config.toml
padding_mode = "reflect"
widths = [128, 224, 384, 672]
beta2 = 0.95
learning_rate = 0.0041
beta1 = 0.9
eps = 1e-08
one_sided = true
batch_size = 128
final_lr_fraction = 0
weight_decay = 0.1
Rows from block 11, named by matrix and row number. Rows with one number belong to one channel. Each number is 128 + 32 x the weight over its row's rms, rounded and kept within 0 to 255. All counts start at 0. Numbers have three digits each. After the name is the row's rms in percent of the matrix's.
# p10: first pointwise conv (model.blocks.11.p1.0.weight, 192x192x1x1), inputs 96-191
# p20: second pointwise conv (model.blocks.11.p2.0.weight, 192x192x1x1, transposed), outputs 96-191
p10.24 103:155135130151124081139126103133197111106083084089109156128118163236139080136145176175165159102097118123114133112157112152163153154135157098067081160135163123107153142207051141102143159145178149106082129170154129110118167123121128136076127154098100164090131116120110114109131123157165116134
p20.24 101:106115103131143114164144189099120126115142135144125128151076142126128129147119116141130159075147151072137112061062047082163092159125148095141156097063139130116187149097092113157166093123126128092196138091093117116175130136169062150129098086148156111137088156141116129090093075127206106169
p10.25 102:087097155123185133154109098139122072152139164147105086190128162149119152125116085184123171164127122080139120135162140122166135132090129109207128117146113118130179152100133078141164128156195098093107121117146129137116194089152100152109150168106126112155134162145122083107123097110105124183
p20.25 101:115063160161163105104121130162163143134199151119105144141138097097082095067110193201132094113088106114127103154160120112173113050037080119115113116074166165123132121140160123128129132136108106149150105144106129088094116144114167109151094154103130214099112119153072093080127112108094108149
p10.26 097:152155103106141131137154120165192140101139063125119067076108154198198109115115166101127135087126222175136114180121118073132083192133156149171148148136130097118126122097075107115105095111114128138119136088148155117144090079122146163146096129147139111098162150116109134121161152072142098130
p20.26 101:153169152139115101159125104052201156127116100133147120130143122132122090076141134135119155124090100153147142119121104117125116106116118210125095085042157105130170142148163107141104107100177075175198170129149123126123119117104122163126131100178115136153092131143169129134113101219142100107
p10.27 099:098140143094147086106144123083094074087123134119157072177134095112128137194079088087099125118070108132133161153048090087172142111138098122112148140093196108147126130116161091110113153127095130141105100136103171120079112089114091137137145107197126122203177134121082091191119120069119141105
p20.27 095:176160102138108094148150160101126114145136084116099133101175106146171098128081151106196155120167115127180115115142147128049189125168154154099136154075097135183151163088109092123184124132095169106139156108065171185110122137096107138119100106100121167088077100144141142160150120188120127122
p10.28 096:125098121103111113096101169092114186121162119160185106095098134106121144171137100081119127150074091143146134174095105113132145162123110106105147162060069116169132122057125121123148136116106107168118147053132171050089091174182174132109110112109122150133117140103180141077170113071070123118
p20.28 102:120102092196171138104128147151149084201149112111090095105059170086110126152132173127143127158123115127186071143174116134105135106102101095187165138147078182176123090126156128169173158141150129136133153137170133121164104135114119153088124073083164131151141121106168133134077131171123039134
p10.29 092:118155134132167072148100132069085146150180112129162137108185150136129154183156168088129138145100100071143146099114137114224140123118165071147136168175169099085130123119102074160102036133164171162092186064167177111101107157118143132096090138158066184139072142141128160164120168089139113098
p20.29 101:119075142123151142089154119132134173068106122088158155068162147130051120053057125097174134158151112142168091113056130127129088181174131125128175135097096101179168130121070174108097139150097119137088140132146131165097101162069146152114188105097142151138114146160136073126143156138085163099
p10.30 100:078073116135055145089158187136097114111178119131120121152139158096053176164118127119120099114119149112136134129136147132120101166134109126158146130104063124109178116077084151098166086101090142138185143152170100118094086091119166185147098127162137069140110094143115143110146125130098107147
p20.30 103:191156103105186096099131165079203089163149124096135098125137094111116143160182048141102162129164119191094089131075119125102181143121108129117158043100110148103121131137150162103088101139100199155130092157109061129156170112144151133103105124109182055107146078177120081143142133143165180045
p10.31 095:171120149152121159107109160127151132107134094166169139096159085153070118160151129136121100138144175129157142119106149143133137117122130163140141163127166133115109138133112176111156124192144120101112173114074140102146199096162160158070133103120118154124079124121208126166101173051125111198
p20.31 097:120134132093190136165142138087143104145091131135123143166113128118185123147100058104089123151122201174183074135140114141114157142173159147125123101093127197147146120068130175163122137172158133132115192172117133148079138176109202158108106107083100182151149128076151126129150171092146153137
p10.32 100:182153175125140095080112117100124161149144144131131125148132092141119151102107142103145108084124116191169125121149078160176130081125212160148105117099165126080084103108168173116186099108175158139085163069138108104195087143148159123152098060112114128127108111175154119165091111200153096151
p20.32 099:110107116207087129180172101116113116110089117124160125190074081111115146153155058139098135108154078157114093155156110097173087156184147145165113120106180117072125177153158088121142123122129097135137077146120062105142163128143086104123149162154127093052096145072100151144120075140139184120
p10.33 101:151114147099134092159143140167085136138189148182088138156095107109082134154118125163107113107068097142099092157058089124121055106137094108080130128130130165129143095146090077179147077126081088142137104158093107157178097126116170034136143114141131105180069151129134114138101127135119058118
p20.33 100:098087153128088140140114140180165080117127063170164129181116145189064131107078102086143131071094055096139129136081126149116124099087117144177161110165108141142093081121095115122117129122095089115185110130117137143113121208101202091090122111142147122089126126093147147084133098112096080135
p10.34 103:134119164226089070220132124119180134154156079114123127093175124157108125123149165190038106135130092129149124146092117133072125109130121111117196125168083086149111096186102134200157174132188091163160124101113129119170142107148091141129087159087147102151119099109118135125120096131115139085
p20.34 100:171111138076133133105109080118170119176106145169157111111149157135119148107114116170125194161181182116145087154123160105071160140128141066141147127144135133177143154148194166085129197139117069134187138168140137143150114093124190118158124118073098142076119120128104121163180155130137079140
p10.35 102:104121159047196122117101105109098156085099084106167145122112135125083137098121111156121092098110110167139079107092151087133130121133131107115138143094151129138143097127113126160157142081132137096125159095146182135130072113076089152132139085105066150100188186111105149116131077134143123133
p20.35 094:154185163107141069142107082139106169112166130137136073120173104095085110135157142193169150094109114101121065080133125079135090111137074145138146136172114194198080133129134161116137134059153081130129144138123117149209078098112137073127093094120151111098117107190134134122095134147109068181
p10.36 097:136083123108095134169128149145119073168154107148151189103142121125098085068151099099233101093131174104125175078160113119084078117131116075114089140101125130139148132101121129155139142134070059082095121172115141157137127104088154154109166109127117123154125030157178167114064116098118181103
p20.36 094:194158103129143166137127145149108171108126082135071092160138151164131182142115112114147104136063137080121131150156054129143152097115115117082118192138092115071128122087112126139115142109141135100141086102126145051138166124111148121107122120095078143094060101123144095111187120185137111092
p10.37 097:075114129120126060198120138099114137099094134158170122083124130113167088125120170144111070198091131116109124112055093115124197105092112094116140137147141115172111145159134084166106095130116137156104158084172105139145129152093144121111168115178104140124151147128061056109167132099112090089
p20.37 098:142105147163125172121125142121058117135122163116092074096151145157145124128166120141175147144139124116138128125135134138101142136167195176079131166119124109126140151171117195093018140137125161089151144121176116148140042075093118129115130118135123129107147108171125134100142120183112085134
p10.38 102:092119243138142108132076098171066127084219136141099128152158109095161145083141146191097153090100106127075108101167156101122133129088103133110133126135133093083103134140103099188123095114098147093113099074095143110140128081138132089103178104154141160043088082103109093125144176107107129061
p20.38 105:132132156155099150086091127125084138100167110114175145100105094124136117103128168146140106139124167151137122158164148173166156157125193147079099099117128087145105137108099175075141057116077133117063132108195113113193157165123097163144121103149089146113117163094131099138112089134088115112
p10.39 102:128136113146176121108141140139084157133118152122122138155113173136156164163135105098186125103144202179164147107089149129100168169114153109174100122107124073145123138159153098072133136135106188070167101082209105151187136133115186175198113085108104141102165135116112164108093119122098165132
p20.39 099:140099184145054136151071152103159103085133151058173150083105061156104160047152132156111120142127105155101142111161194104129092120081136157144161109164134090083121198137113113125119115119099087187162154086144115190101154214141059197120170078154115047135115098132077151100130171142113134179
p10.40 103:114145179096194130106103153140139157080092096140117093121161115143069105084129154169190095095116141114091207130117150131106157142073141199162090087136090164105131133152090137090166125107155111108094157132137108103112167163077121116119129156113092108107127173125070106145102171188100107165
p20.40 109:120152111148131170130147149122120103137184123166106123108080091158138106176071064142114144105091144090084181109165160180165165116084170141153117129130131132163114108116138069126105109137184112121135093121070080156093182145130165143131095152069132168169154132166132157099123132100155100106
p10.41 094:114106143128112136150113132127174159073123125135090091090126167066143095113144089104093112100148090088128094087096150162143169110112078100081112206137102128151107130159072170163206090108126165126112114143114107096102090194155113096120132121180120138144172168106128088155120113109124109119
p20.41 102:123156186121111113114115074097173129123078119110134104092144051081147156168096175149112119131182128110096153124136082086207076143136094124147121085186095112112139150162166086119160142190160120079099143199111171185115147078084153108169140144127140172126163149126134105168183108135124169116
p10.42 101:147071089067142115117148086159108171152140134138127099172079097146101000096141067123111116105122205107130080118112120177155169157117159130159156117092182141098087154128131131111110118145151078072107085135138146107101117143123174215131129140099125159097096164149178129098147167120135162147
p20.42 100:106134106123082153064117162134139162106092131126161131080127122123145058067152053156157116102122151097088136091101135081105068143134149126101097164081103075130113166172147147174077109155104180158140166104122158167115120068134149101111100103107078100157146123174090117061175148157087125201
p10.43 109:148117076140113139177125173063090190116132089108101130116136156077159113129111158101149148123090125080112084087120165112123122121107087116131189129143137146102171176171087202167122109133176177122129090075100116149099129171090126082073084134149165121151083146053094098115131160115113198116
p20.43 106:215088161150146117116109130127163118152106120091135130087151094193111068129160138116111146130133092139111125103152113115091126156154101133177131106115089093177137136179133122147144108146115077148098138113081066096084140109171170129105146191131078102150096128166075146204108128179149128151
p10.44 099:105155073094101128120077082106131086119125120114118112163141145143156099135167072070100124122099168081147182087115136067142036174095176123177115112170200047129117082107104089096142148134145106131115094136108092146087088150175146130151104079121157139134127128137152102102151132141145179127
p20.44 101:107147161131096104108099090064138108118114140143166136119089172132135158185085136075106110162103141137158142173094089115122165159118154159154108137128143149115162150130160142161139125160099150145115131152134104091143128097134159051208154143125112153085165088166176189238141165123166154176
p10.45 096:146105164146142143105127119192115115104123122096163036165176078117078174107124111121125173187117091145137140114113195097083130129156058096095145162112105113050187202130153149142132161102105086137153093081109121074139163131095081125137201120160103164126130151111079108148150164091056143101
p20.45 098:140167087089080131106117159148157122117108114101118130106128105087171076139047101091173159125097174132144065161145132209130187096093123114101145141141160154116154116073118145184152067148140124185148138166138138135178167127156119158135113173108111163141064135131145091118181189133101074160
p10.46 098:109152135098134152103162207164129173138143117141168161146165139111152129141130145122122126142174109166091159135084108196075108114176125206158134112103070072090112041169142183169146176096161115186190166188108108162160118114146201106183140084062108116111090131115147084163106086150135087131
p20.46 096:146149143170138114073110104118094104115156081118139109143116095108108185152142136134167104149112144085118151109059117050122065164117076089127098055088102100107110072179099101108152124127120084113097140139132115088094115158161110103083134059141162074165123125115117107147096109017081135080
p10.47 087:100177114143167146095112118134086104127149163073191087102127183132119100137121101092212132163129121127156125133109149107111160114119198086114139150116142146223135112084079122132140154137097110117146138124198165099186138114090110148123138105150083150135153192093164156089151159109141126103
p20.47 101:108110133150097117083050110146118129134107098153170128074127135123148123133120133145130138125184151149106129081185118149101171124174159135168137146147101181102134122076077184181084144167163175117121114119082160156148077136150149134063167130110123143137133124137112190135104156203187134128
p10.48 102:128121136129153108145098132090117067171192089074161213123111075194097104151125152145135102089137106105099147119079145114163105164147150084140128106162156156115129130147139151147148103153084185192070107116083087146133143156077151160118136122124100093169115109163140123075136121079190123131
p20.48 096:157147155113104110097189137114133162143091143140118049197111124173143114173116125086135120067127134086144178141143123087137080108143144144138108107114135095085088135143149100161081117110082117115163101177148181098146101154207145123118140117137109125103115155208149162163114092081084191116
p10.49 099:133128110073150184080126120128126118123148105049149116189118109080076119117071077082107112083090093122135111085102116125127095173200103133157131145148096125114179170132172098081098119119120123077142130140139115168097179162097124076134137158202117138119107151068053091111144147136107135113
p20.49 102:114072139171086175120070138132112145135117179180117165092165169068084109102154112127068138158109146109117117159179146169144144085168139121111101120142121088157101107043096084096150162161098100158113102088070125138141103096128146136131137109077129139170139170133150156146118126125100152151
p10.50 099:149064144162137134106119142112126074097100135100167082139103142134143112177140077144138106146135078143138153084112160115147140142149122117175160133100121114075223100158125095134099119150109101176098149132096125164100116034111090125181161115162133160083147106117067136125119127100144159107
p20.50 101:129124161125182109161155142139099064133124122138095109110093126110088138091154111201172139112169113137143158145073042154165127111069134121148065093162136137104086073154087160148155105115124153128143128156170082153116118093139132165124130109116141088106200139110092116136085109072135106078
p10.51 103:135160056139099185172106118152124109132113120100109135117106124129112137117102169114080133147140099104123155138162117077120128103220099107126112141186126154117152141195113183190138107081157215135125118105092105196158118111068118148085113082174100132111154147133141079124158086115130109147
p20.51 099:133094092126130198140129126086084131141103182108055068122113156172121082131102115202130067117114138169152111104139117118140094156178119095077141129152112167131108116149097105138138108188057106139111106144052114126129078162123161156059135131074103184135115225131159159156156067185064115135
p10.52 097:126142147122084129187101086111095151146090148235104106178104174129169108139159153112150139127165099151078139111149149106128174124130104129145125175112119101128108099134141089194108161096202097091109147162124070177097116117144085073093127083167201173072169143116147152140131115107109135112
p20.52 099:125139089095111179117125134128156152135156068143175203121115074146132100118132094097105103128145170135146171113132086097084111086080185139109078151133144172097181098158145131162098083181140046100158116079135122142121122126095133135125147166120135119130114144155098122143134119092163117104
p10.53 097:123119119200159070147092112078113153068104123137076111094159087063110087163140127167131111145112126114083107087123132127092161155079092130110114134147118134111112105119106108144170134158099119098112139152117161109109139164095123121117143134184093117127101141121141106173117127133155076133
p20.53 102:166146133179168099130093116065121157110138128149125099141111119126182132114102110145192182100107146146129157098147168091172076110095122125099169150146125168171139153110109110064095161074105162138170140138053136140069171125095106131115122119036163142119144139097114157103207122136094105152
p10.54 094:118188096179106100168146177104118144146083120110188096136121086110117213061109106097154137106119131114095065127116157080098097111128116112148110214088098134081119152104172115189143090182082134215123115112112133209103137135134113073113127087148118099060094125118086090182137108056069147126
p20.54 097:167110087074085148108117148141115156120132173163124130196138099079118135187128070089096097075182157131125102154111116130110174141163126094034126165132096057116170142102118135088125132100148096100150122151172127147181141125125156105130146126112104117068175124169153119132121152131119073112
p10.55 103:166129124086114123133177116147153116123173143052122110101075088097118104121113088167083135091072136102141119211114101138075138094117130132137139157083085122131144108126081066162105133092096105163123154126119132118063088130096141104098093162094072081129096119112077126141137186090121099178
p20.55 096:157102125161111112127121139168071135174141129121142109076127158082093114129137085130129159154141147092133071124225153139191170079124089148164108158150107139142154126107151144193102132153170153158083219135139119126147097209131155144091127132084179090148159120092106129112083121114137125167