config = dict(
    train_examples=203450,
    crop_scale_min=1,
    norm='batchnorm',
    hidden_act='silu',
    kernel_size=5,
    init='kaiming_normal',
    optimizer='soap',
    beta2=0.95,
    max_grad_norm=0.5,
    lr_schedule='cosine',
    weight_decay=0.1,
)
Rows from block 7, named by matrix and row number. Rows with one number belong to one channel. Each number is 128 + 32 x the weight over its row's rms, rounded and kept within 0 to 255. All counts start at 0. Numbers have three digits each. After the name is the row's rms in percent of the matrix's.
# p10: first pointwise conv (model.blocks.7.p1.0.weight, 192x192x1x1), inputs 0-95
# p20: second pointwise conv (model.blocks.7.p2.0.weight, 192x192x1x1, transposed), outputs 0-95
p10.62 104:167124157155119157103093122170131124112169134121084172121066162131129074168116128097133123094130082169150125127114090161104120149116231120077157092097058159085100127113098134153134154157127150135126096105094087154119093095120088115103073109121150138141163132217152084153179046122096098164
p20.62 104:095095072115129090111150126128172122142163145106125098090104192083136146190079036131105113111170094086079056110170160107112066124163127104094116160118157167104136183110128122141164099147096104165133111134121131088163102129154121161126089092130080154133180145118108153173089080115143111087
p10.63 096:214179100095211127086124135113173143107100156150154134212087133190112110127122168120109102115145106214105117116129111134105147135133210150134116146109146123125140135094108154097165120075080150135124119131125098196178125149082087091076055172138111129136168068132131138108125134063095124150
p20.63 098:154126178175152155131094126097139085119151104161133101091149130102149130113099165149102084178106159139120112144073060134155093208111077158120172101133119097130087163177102192134105126132148158156202101180150106094103136152107102151073089139116097127139124171068121136127091138163151196031
p10.64 098:090128125074155113132070039098173148069106125147116153132136134122092153153088171109126118106070165055072158106122155101066089143124090100144123129111124129139112109149062152122102108111096194093147106141102131176142162143108141102094112122109116169105144064141108158183144124140143107155
p20.64 090:090058140103143134104137133127126136153057127090151082121173179118139155132134176082123162086129114098130138044137092084087100142108136129102149142157176109156088111132083099107092063137168105105157139082166175092128127120121119153129153136129098144152107151123154134062103160117161156150
p10.65 099:177081111071153110133069164093149125176118170140145114105093134104141145143121090142112094112070133109121116138137145164166131175145115101194150095135193123116144174144166149102077155164106148127138137138134123097119175099136144187116116139173091152152138072133106128192139128090191123126
p20.65 104:140111172155147138172081142129150093181137124149160182082154167136182121083174191143066135174168159089126102158173069109141121129159129173144159139131118152117181146081123142085145107129144129119177145109084149136158106137107112158192178079172115100073099149088120123107127117183081224128
p10.66 103:118117168135140129128179084128131104143127109173136125105102105085105160132108134115092108062128152139087105110097118149095107114150117169144144125125085121163112048148115078154133168107117126146064096103110100106105116148106137112168138211099077088153130108101141109074112128107121083126
p20.66 106:125147105103069100120121081161152087142087149065128114143123136111154101130159175079174196084176087123094151120126197071163106122096118160142156145075130124175114159139128185166160098143086123107122170118174077109084152122123146093151105147073091148105128089149105088114138133120097121085
p10.67 103:112111119102104134126126113075042130103143115093074088148162142153161151127152119096157100164114119153095180090168174136213141116069202083146128118132165121148095151140097070144136072147108091098180130151094111106135096129099172098112145137181064118117113107085119145110112145144150084066
p20.67 101:145148174128148085147135061154147120067124139120158144101111136099147122168147072128111137079166158145125071079107165165141144092148137098156062089150145153101096156153131151155160071137152082166083161160167180129102142105159113082101163110134160138150129102155154133078103131083212116132
p10.68 100:116162102138105120181108097082104114106083178142164140103077173146132121112175124148110165085150118173128124151100096143082130110083141106122136141192108117093093169169153123172074153198088071159155124146133118082156187166198104127111108146106133152078135136127119091089110086159156117119
p20.68 105:135112077136142154107121100055130172112158139094129096138104115166132177126128114101110180130117193109077142152153132147104165176112186063188158118113071096141109129143123143181122113126192085123156089084145183120102095164142195192114202117104105151116156100112074175134097143080112122138
p10.69 105:132127116108093112147087153105079127092090097083194088125151123142123106083193150152177146208108067117134114120103117122101120109119159102124122146114086065099109078139116134111118069193166116115128132122111122149089139158189103134067081148109161156114091145148124051124176090105103142162
p20.69 091:121237055068143125128177113130142156123111121167099117123128178151187125170157133112114121125124111111092139105147117140170092088182110113121134115057123094099143071103155164093149156198119138144115167157139162110112154091189140055177097141138162124112095096155111163140096095160186156156
p10.70 102:115169169093121177077099130159195143167104123124142132086163141124141150094070093125148138118120137077120139120133149126135140114053121089117105085099073104103162085124170100089097168121097148108091132085130136110116070102087125098061159105140157105162081116127151099132114114104158103172
p20.70 101:160141121160067126105101050143110114170150145116144040098166113179142148155139105053107150146117138162110111094149185167112120194173110119132091109185093116118121138154098058133193200153130109099178148130097123129115123101138160108168130127094092169190142121150078155149157157091157127162
p10.71 099:066085132117188120158110147108129120153162179113120149135121129081139147074162120168172149118142133108222155111147151117186144154091167145132090079098110103118132183111128129094110102107209107114139161147148163140160193112186188146139082124140079113157102150161102102148117125152178134133
p20.71 105:125097160136158121132124134115128120119126155121036123069118095015094125131162103157168088182131166111143183114133142165148131157094155106170121135168120127124067076160118108085148056147089127130192149149142088167119128144096102163117128120143154178176129083115103149126126143111113146126
p10.72 097:142176113132167148152140102088129091133111145096082152127151167125105148119198057081077100139117193144102114105122105127101156148169143110153107155152108110143150153180141098143113137106120131139070153137110123091139138174113142103192158148111125149092117110130096119128146148149154126165
p20.72 101:150197084151131129134151148152131118153125155082109085101212158187157109158182156117101144124140086053150117064105127106100141066124099076153114120093085156140134116124148151107108138090156140146159157142114120076132132186142061113144172125070145079118125148112137101127106108083164129208
p10.73 102:113140062141134106159119087121097117113146156107180123112065096162087160174203114097194132096085159176098092166131097093142113075127101139126153168141100174164129143141143163109071173197107112168098105172159119118145175119160150200141113123124077156128143115116120100095153152153160069121
p20.73 101:159124127151172123109121132151088118105113151118155153193106139152191073160109112117139135123084113060164113132157151109131163131171113130124123083182164218169182099083140035135183122144128150134140165163135162119141121119139122097149121078186115130127131100113118115137147164203153172111
p10.74 102:154197077080149127172116138119097097123148105128159099152156116108204071139127094114126142138144202179145141147113124108196122117094131165135095152149118130155198085131106128087163080181150087109117074119189104140084071119148124173125145189151105079115138157178129149137105085103079155120
p20.74 100:108129121129115123114127060139134132093145139139204112118155130126060085067156098146164136112109101196105086107108119143146128145062134163180186156163159187101146092137138201082064165148143110106133131163226121106098115113144090166152071147055101170169103078104077117139141118123102086133
p10.75 095:137127150121139129115079115144129163133123147101178109162178143170141132093132169136108169126145195131139104066136155083086130098153141101139100118111104121171178215122085093136115144120151148108090106159150166132187140100135139181168080116127095096126116152115108112072187203221154116120
p20.75 089:096181110188083139103054084117209156145103107087137153145181044132087109137102166121146080240085081167149082154138118130181108141183138119146169122131099078041124155128126106115122111177152129087103122095154128092122150149150079154177093118146050150097112162174108055084155140080100113122
p10.76 101:176093110105086151139112093148132116076176093125134179135100098098129111175127109132174116181161059089135094148165166080114190114074159112096107122130090234131153105099126137097162101133124167149115169091113145203121148111137164147131106126181138141207145135150206182138130075111174133146
p20.76 105:134144117147112141115146130143157084221119093107104134105154120095093122138118145120080130162057141106172156071160137181080095108118133170123143168121161141126137197106077133075144109128074155169155171054098128074090173105108179148094099106160124154079092068102109147151089145099105068131
p10.77 098:078096172090112109157098136099073125085193110112067145115171194066123162129109102100128178097075130087141107093182100141153131141115103133132161132115095119127099115097100081123090148106122095135093102155135171080144113159074179176134144103092180043117094120162127145173171123134127068085
p20.77 099:133104115173180169150053139105139116164146196101178134182125137155132079148140100093108073114141136103083084188110099086153119127128140122204094116134143179071134134154118182077189089130096130116141146094137118090169113144118173193134156070113130090099148147133176140128154144087171106118
p10.78 097:089085133115116111138052082137155124134085162155115105123112176130117105113162175152069123127081127100137182160144108196182110202116106117150120134143135111113122145170161137130239120140109125157188106151127146130111099103148083101133043150092168101108091110112067131097156141120139139094
p20.78 101:134138133141116097131128132078143034171102120165147154136183125091132143132091157153126147130105119092129153122100126137081109163153171113120115155182146088179134112146103136109133039133145020162133109167167084214114140150119137102189114133155147142157098084074176117132140104167127093138
p10.79 100:171147109071095103077104123067106186091095100142101090142087104121219154110125120131175151108142101155085135121131114094179095127156104134077140116076107136142174055093113118094141109118144172132112178147156186130132115112118142114124112168159147091121107078119162093096147171070119055108
p20.79 099:164135162108134144127161133157024102103139130148102149131118197189123124131141136106141132133149092087130101146184077056114125052178150115162103125158155121151099078092162099108071150107113146133172146150085123084103175153139091057149170133104160099099107132140143115169115124111139109163
p10.80 101:064092128150079123122135123112109060142139135201108129145076098086128124099172135090083090146131102115152207115062068203127138138084123144141167158188120118091099104162154119131129135118162111110144094117133076132090105065113082182092096094181101097102107148082116070133149084109119104096
p20.80 106:115180142142107065115185153086094213130094074143100130124105149123118087091118221081072130141140110099098085107138156168157119179170132174117088100152176096142159118120077109169158145143093105137146155134180127100061151179095101134101126123128079099157119127125081111157104128127160132136
p10.81 104:084110185047112160076136078090124092129092148195148097086118096165119104107118146159133167152148100061137162113134158171119109143112108163118124139152119092136125176100191128136104097106197107125101096133114121099104125150091140139123174100109095146129102184073101187075104095110069200118
p20.81 103:103153120089166090141125163113112115132113114079143200142139108184135126117139088128146116110082102121089163170169168090092186089078120136152142111121117146137053121164113159136060124097164200143124092098152099115100156075141129178099183134155155155153148141094151153173118150155116079158
p10.82 100:195077116148135158145173121221146111131126105125176194078137128123119135120125128102131125137091172146140140146216122194092096106110097161125127156091128139198142062163171171157124151164115060113166120122150159119140126122147121122121110189082136157187137120106164120130143096094106094125
p20.82 096:159128124209134063088136177123118130179150108119078155125117078150213150114164125148192157160089154101126115127127125153136170115095100113134074116115121180127116173111098104151117093132106209141108172132112139084132165125158195175122112118168128107087108136132137113209103040130163119169
p10.83 101:117096107151099140181139175161121148127147140096137196138058164135160081187107148117156074093070099140097129101115117123151206096115158164113173161135107207091142131116105245113106160072131139148118149121101115145106144148066159159100102115123096138093095163134166109115133174154128108115
p20.83 099:134144095102132080116104124200110150136113103141138108165128082172126139144154150144135156135188087158232098138185209135066129133044109159120130156127141182110156154118127192098114127161140125139138148111162134073164146139143102127126092127111121121081141178125115127107124036131169124125
p10.84 094:134187126097119111047087089079127151146096159106090107133171104168122150122111130128157102182126105103136157077127137140141113081175118073197188136112122127118146088162085068077131123093123210077096127178107131113129071078099097109173102118176084084123153081155072129149124114120059073161
p20.84 098:219152089106140104137102138136157091102128138112124088124166081133124104158217104074138107126121100063127115133117115185208075139055117101068124105073162088130134133137107144118145110078155100098136123172145136092129119148113151130152089072134102123127132061141149118134101149124137079130
p10.85 094:161077102156137091104102143092133067125082145131128045129130122192115073063227153197099104110153157134147090158143115134119094138114134119141101127208083140148153137160100103187142089110189122105141083166078157067102135096128142112153133084103148142126154095115088091056067087118117116151
p20.85 103:152114129113162160111107093127128136126112182126139133105124121162107085125195117144156042174115164144135153029094100138087157134167097238102121124186106166088096104114165166122144188183126151117143153148117131067108103012113118132110093162150106117139051124120096154120157136124096082124
p10.86 107:111166140089147186081151156127070183085135158107120119148147125132126113105082118120146087070110112105084162098137084174089067073094172144074125094124113094125097143120067086134143135095199138122119109109100137129104140104090108129089134090099107058075150120142153110152103138131095097109
p20.86 103:164134162091132125115083098112086140114203140151144113145092177192149024126180129135126163167114122090055135169165188109161121119142129146102147107142117130142204163106127084132159130121130171166090161120119144087093120146140147088108111100097112073153133107115086094199056195120097160159
p10.87 102:092114152111159145120102154118092107087110202130131116154140100129130096080106126214132108182177164152150133070101103111089110086145157110140120199179121104141198124152110109139107077139145151094078102129115114132124143130124092223148121160100102146149111191111143114076098112111130111211
p20.87 097:130110164110130130114072124123120165144116153129163180107184143192107105145152102161130046160008110078126185110184066145132177166114129119130175103132115125102100127165138136167124147132132193135145114136132188013113148066097107152138133090184178152122107142072031078109163170091142098143
p10.88 098:114097078172110134145109144118149059123116131200190091143131073169059179139143108128123151113145053148187134161128095146180172103117152123095164116186148113078136092144184139141113106181161096092124136099088107143170125115148114174086117159106069159149161129117183090095147141142142112116
p20.88 098:118136192134109129114195103121104182134152080160095177101131149131167177173167111151108155045090130094142119114159101125127150086114167097159094124126098135092056166142120087149096126063115141133202143184102153099126154132151141088105136126133220097128098084171071085131208128179136133146
p10.89 100:120115110100099068154124087130148057112106108113142130097132136129150125066122146167078139142201132182241137096149125132143169146176083139130078154112058085102191166130184091129149134151158104136165145151106137080145147146171145105076056213128108083170069201118174148091151122114131146101
p20.89 104:148137152174127135139170152162134094142132114129132087175136132110076138144207152191080157105139116114130164131099173152104103132112111108166166152190108168141132141096122144122087114122113085118092110171177128115178100156127079110133079211148164171211097090130151131144115085072121088151
p10.90 101:109152095132122113133081151136141111191097091140066086164104187113195194087138109112108221115078163081114136112171121088126135107120085099101111108120112106146113160095141072129144158118120111095102126171085163078182095115121104067101087157147134093093115170091082114105151105140142078135
p20.90 092:131136134105142153140170160133107037059148189161113171155128162107123178110095135145129135054184085146138125148098140156167138157131147127124088091138133181104164123089140123131166153108115131142149142116137128112133142095152146124140134084124109136082128133216137202114207075103174068129
p10.91 101:197120155065178143096130112199139146096093130044145153179095114091159075100116115093146070146059113077097116093107104083116191151102090122116102112122079121199113133106071135106131121137079108070105120124102118167119118083065113080124159106094147160121168129130169149114080115115091113127
p20.91 097:102103085142162120139155107169134112107121167140147102103123127150094129176152078101145116153124101153139095104098119115118107155153164125110079110147095154143109148130255145109119088139115114141125102148133147129103132131121159165124213111111110151108123104142125113061208151096136055240
p10.92 097:163156173083132100125092156140095158142125159183198135121135123077142095112147094107089126101131160136171217177137066159072130107167148149123116155114150066149146121105138143142064104170131105183136080167085180099131138147097114105090156109078137169092121094099169115126105127139106170076
p20.92 098:119175123138154129139174105163109114131110135122076149098144141117159115198152125148131160140071136138095140088178154200111083086094160113102108149167167163185125203149117094100125094122114136197088131170104100075114177088151126170101207162128118108181120090111094119155181075037151172074
p10.93 098:200155100135227089060102105105160105100114169101104093169115088142107106138156104113113108170113105133063138144135128118102131085139135093125106142118112109130075142151159081055110147176126127119103119122160157094154173098127131136105130123165092143133141140077160151077139098109141145189
p20.93 101:134121146110132113117196129142159127171156094167155110100119140148140156093108078150109131118055148112055131109132094195140139081150132098109125098151101118132183103123145072145081156155064127157136147154120134126176142110130123118159126149135146130134150165132089142086133128088129150118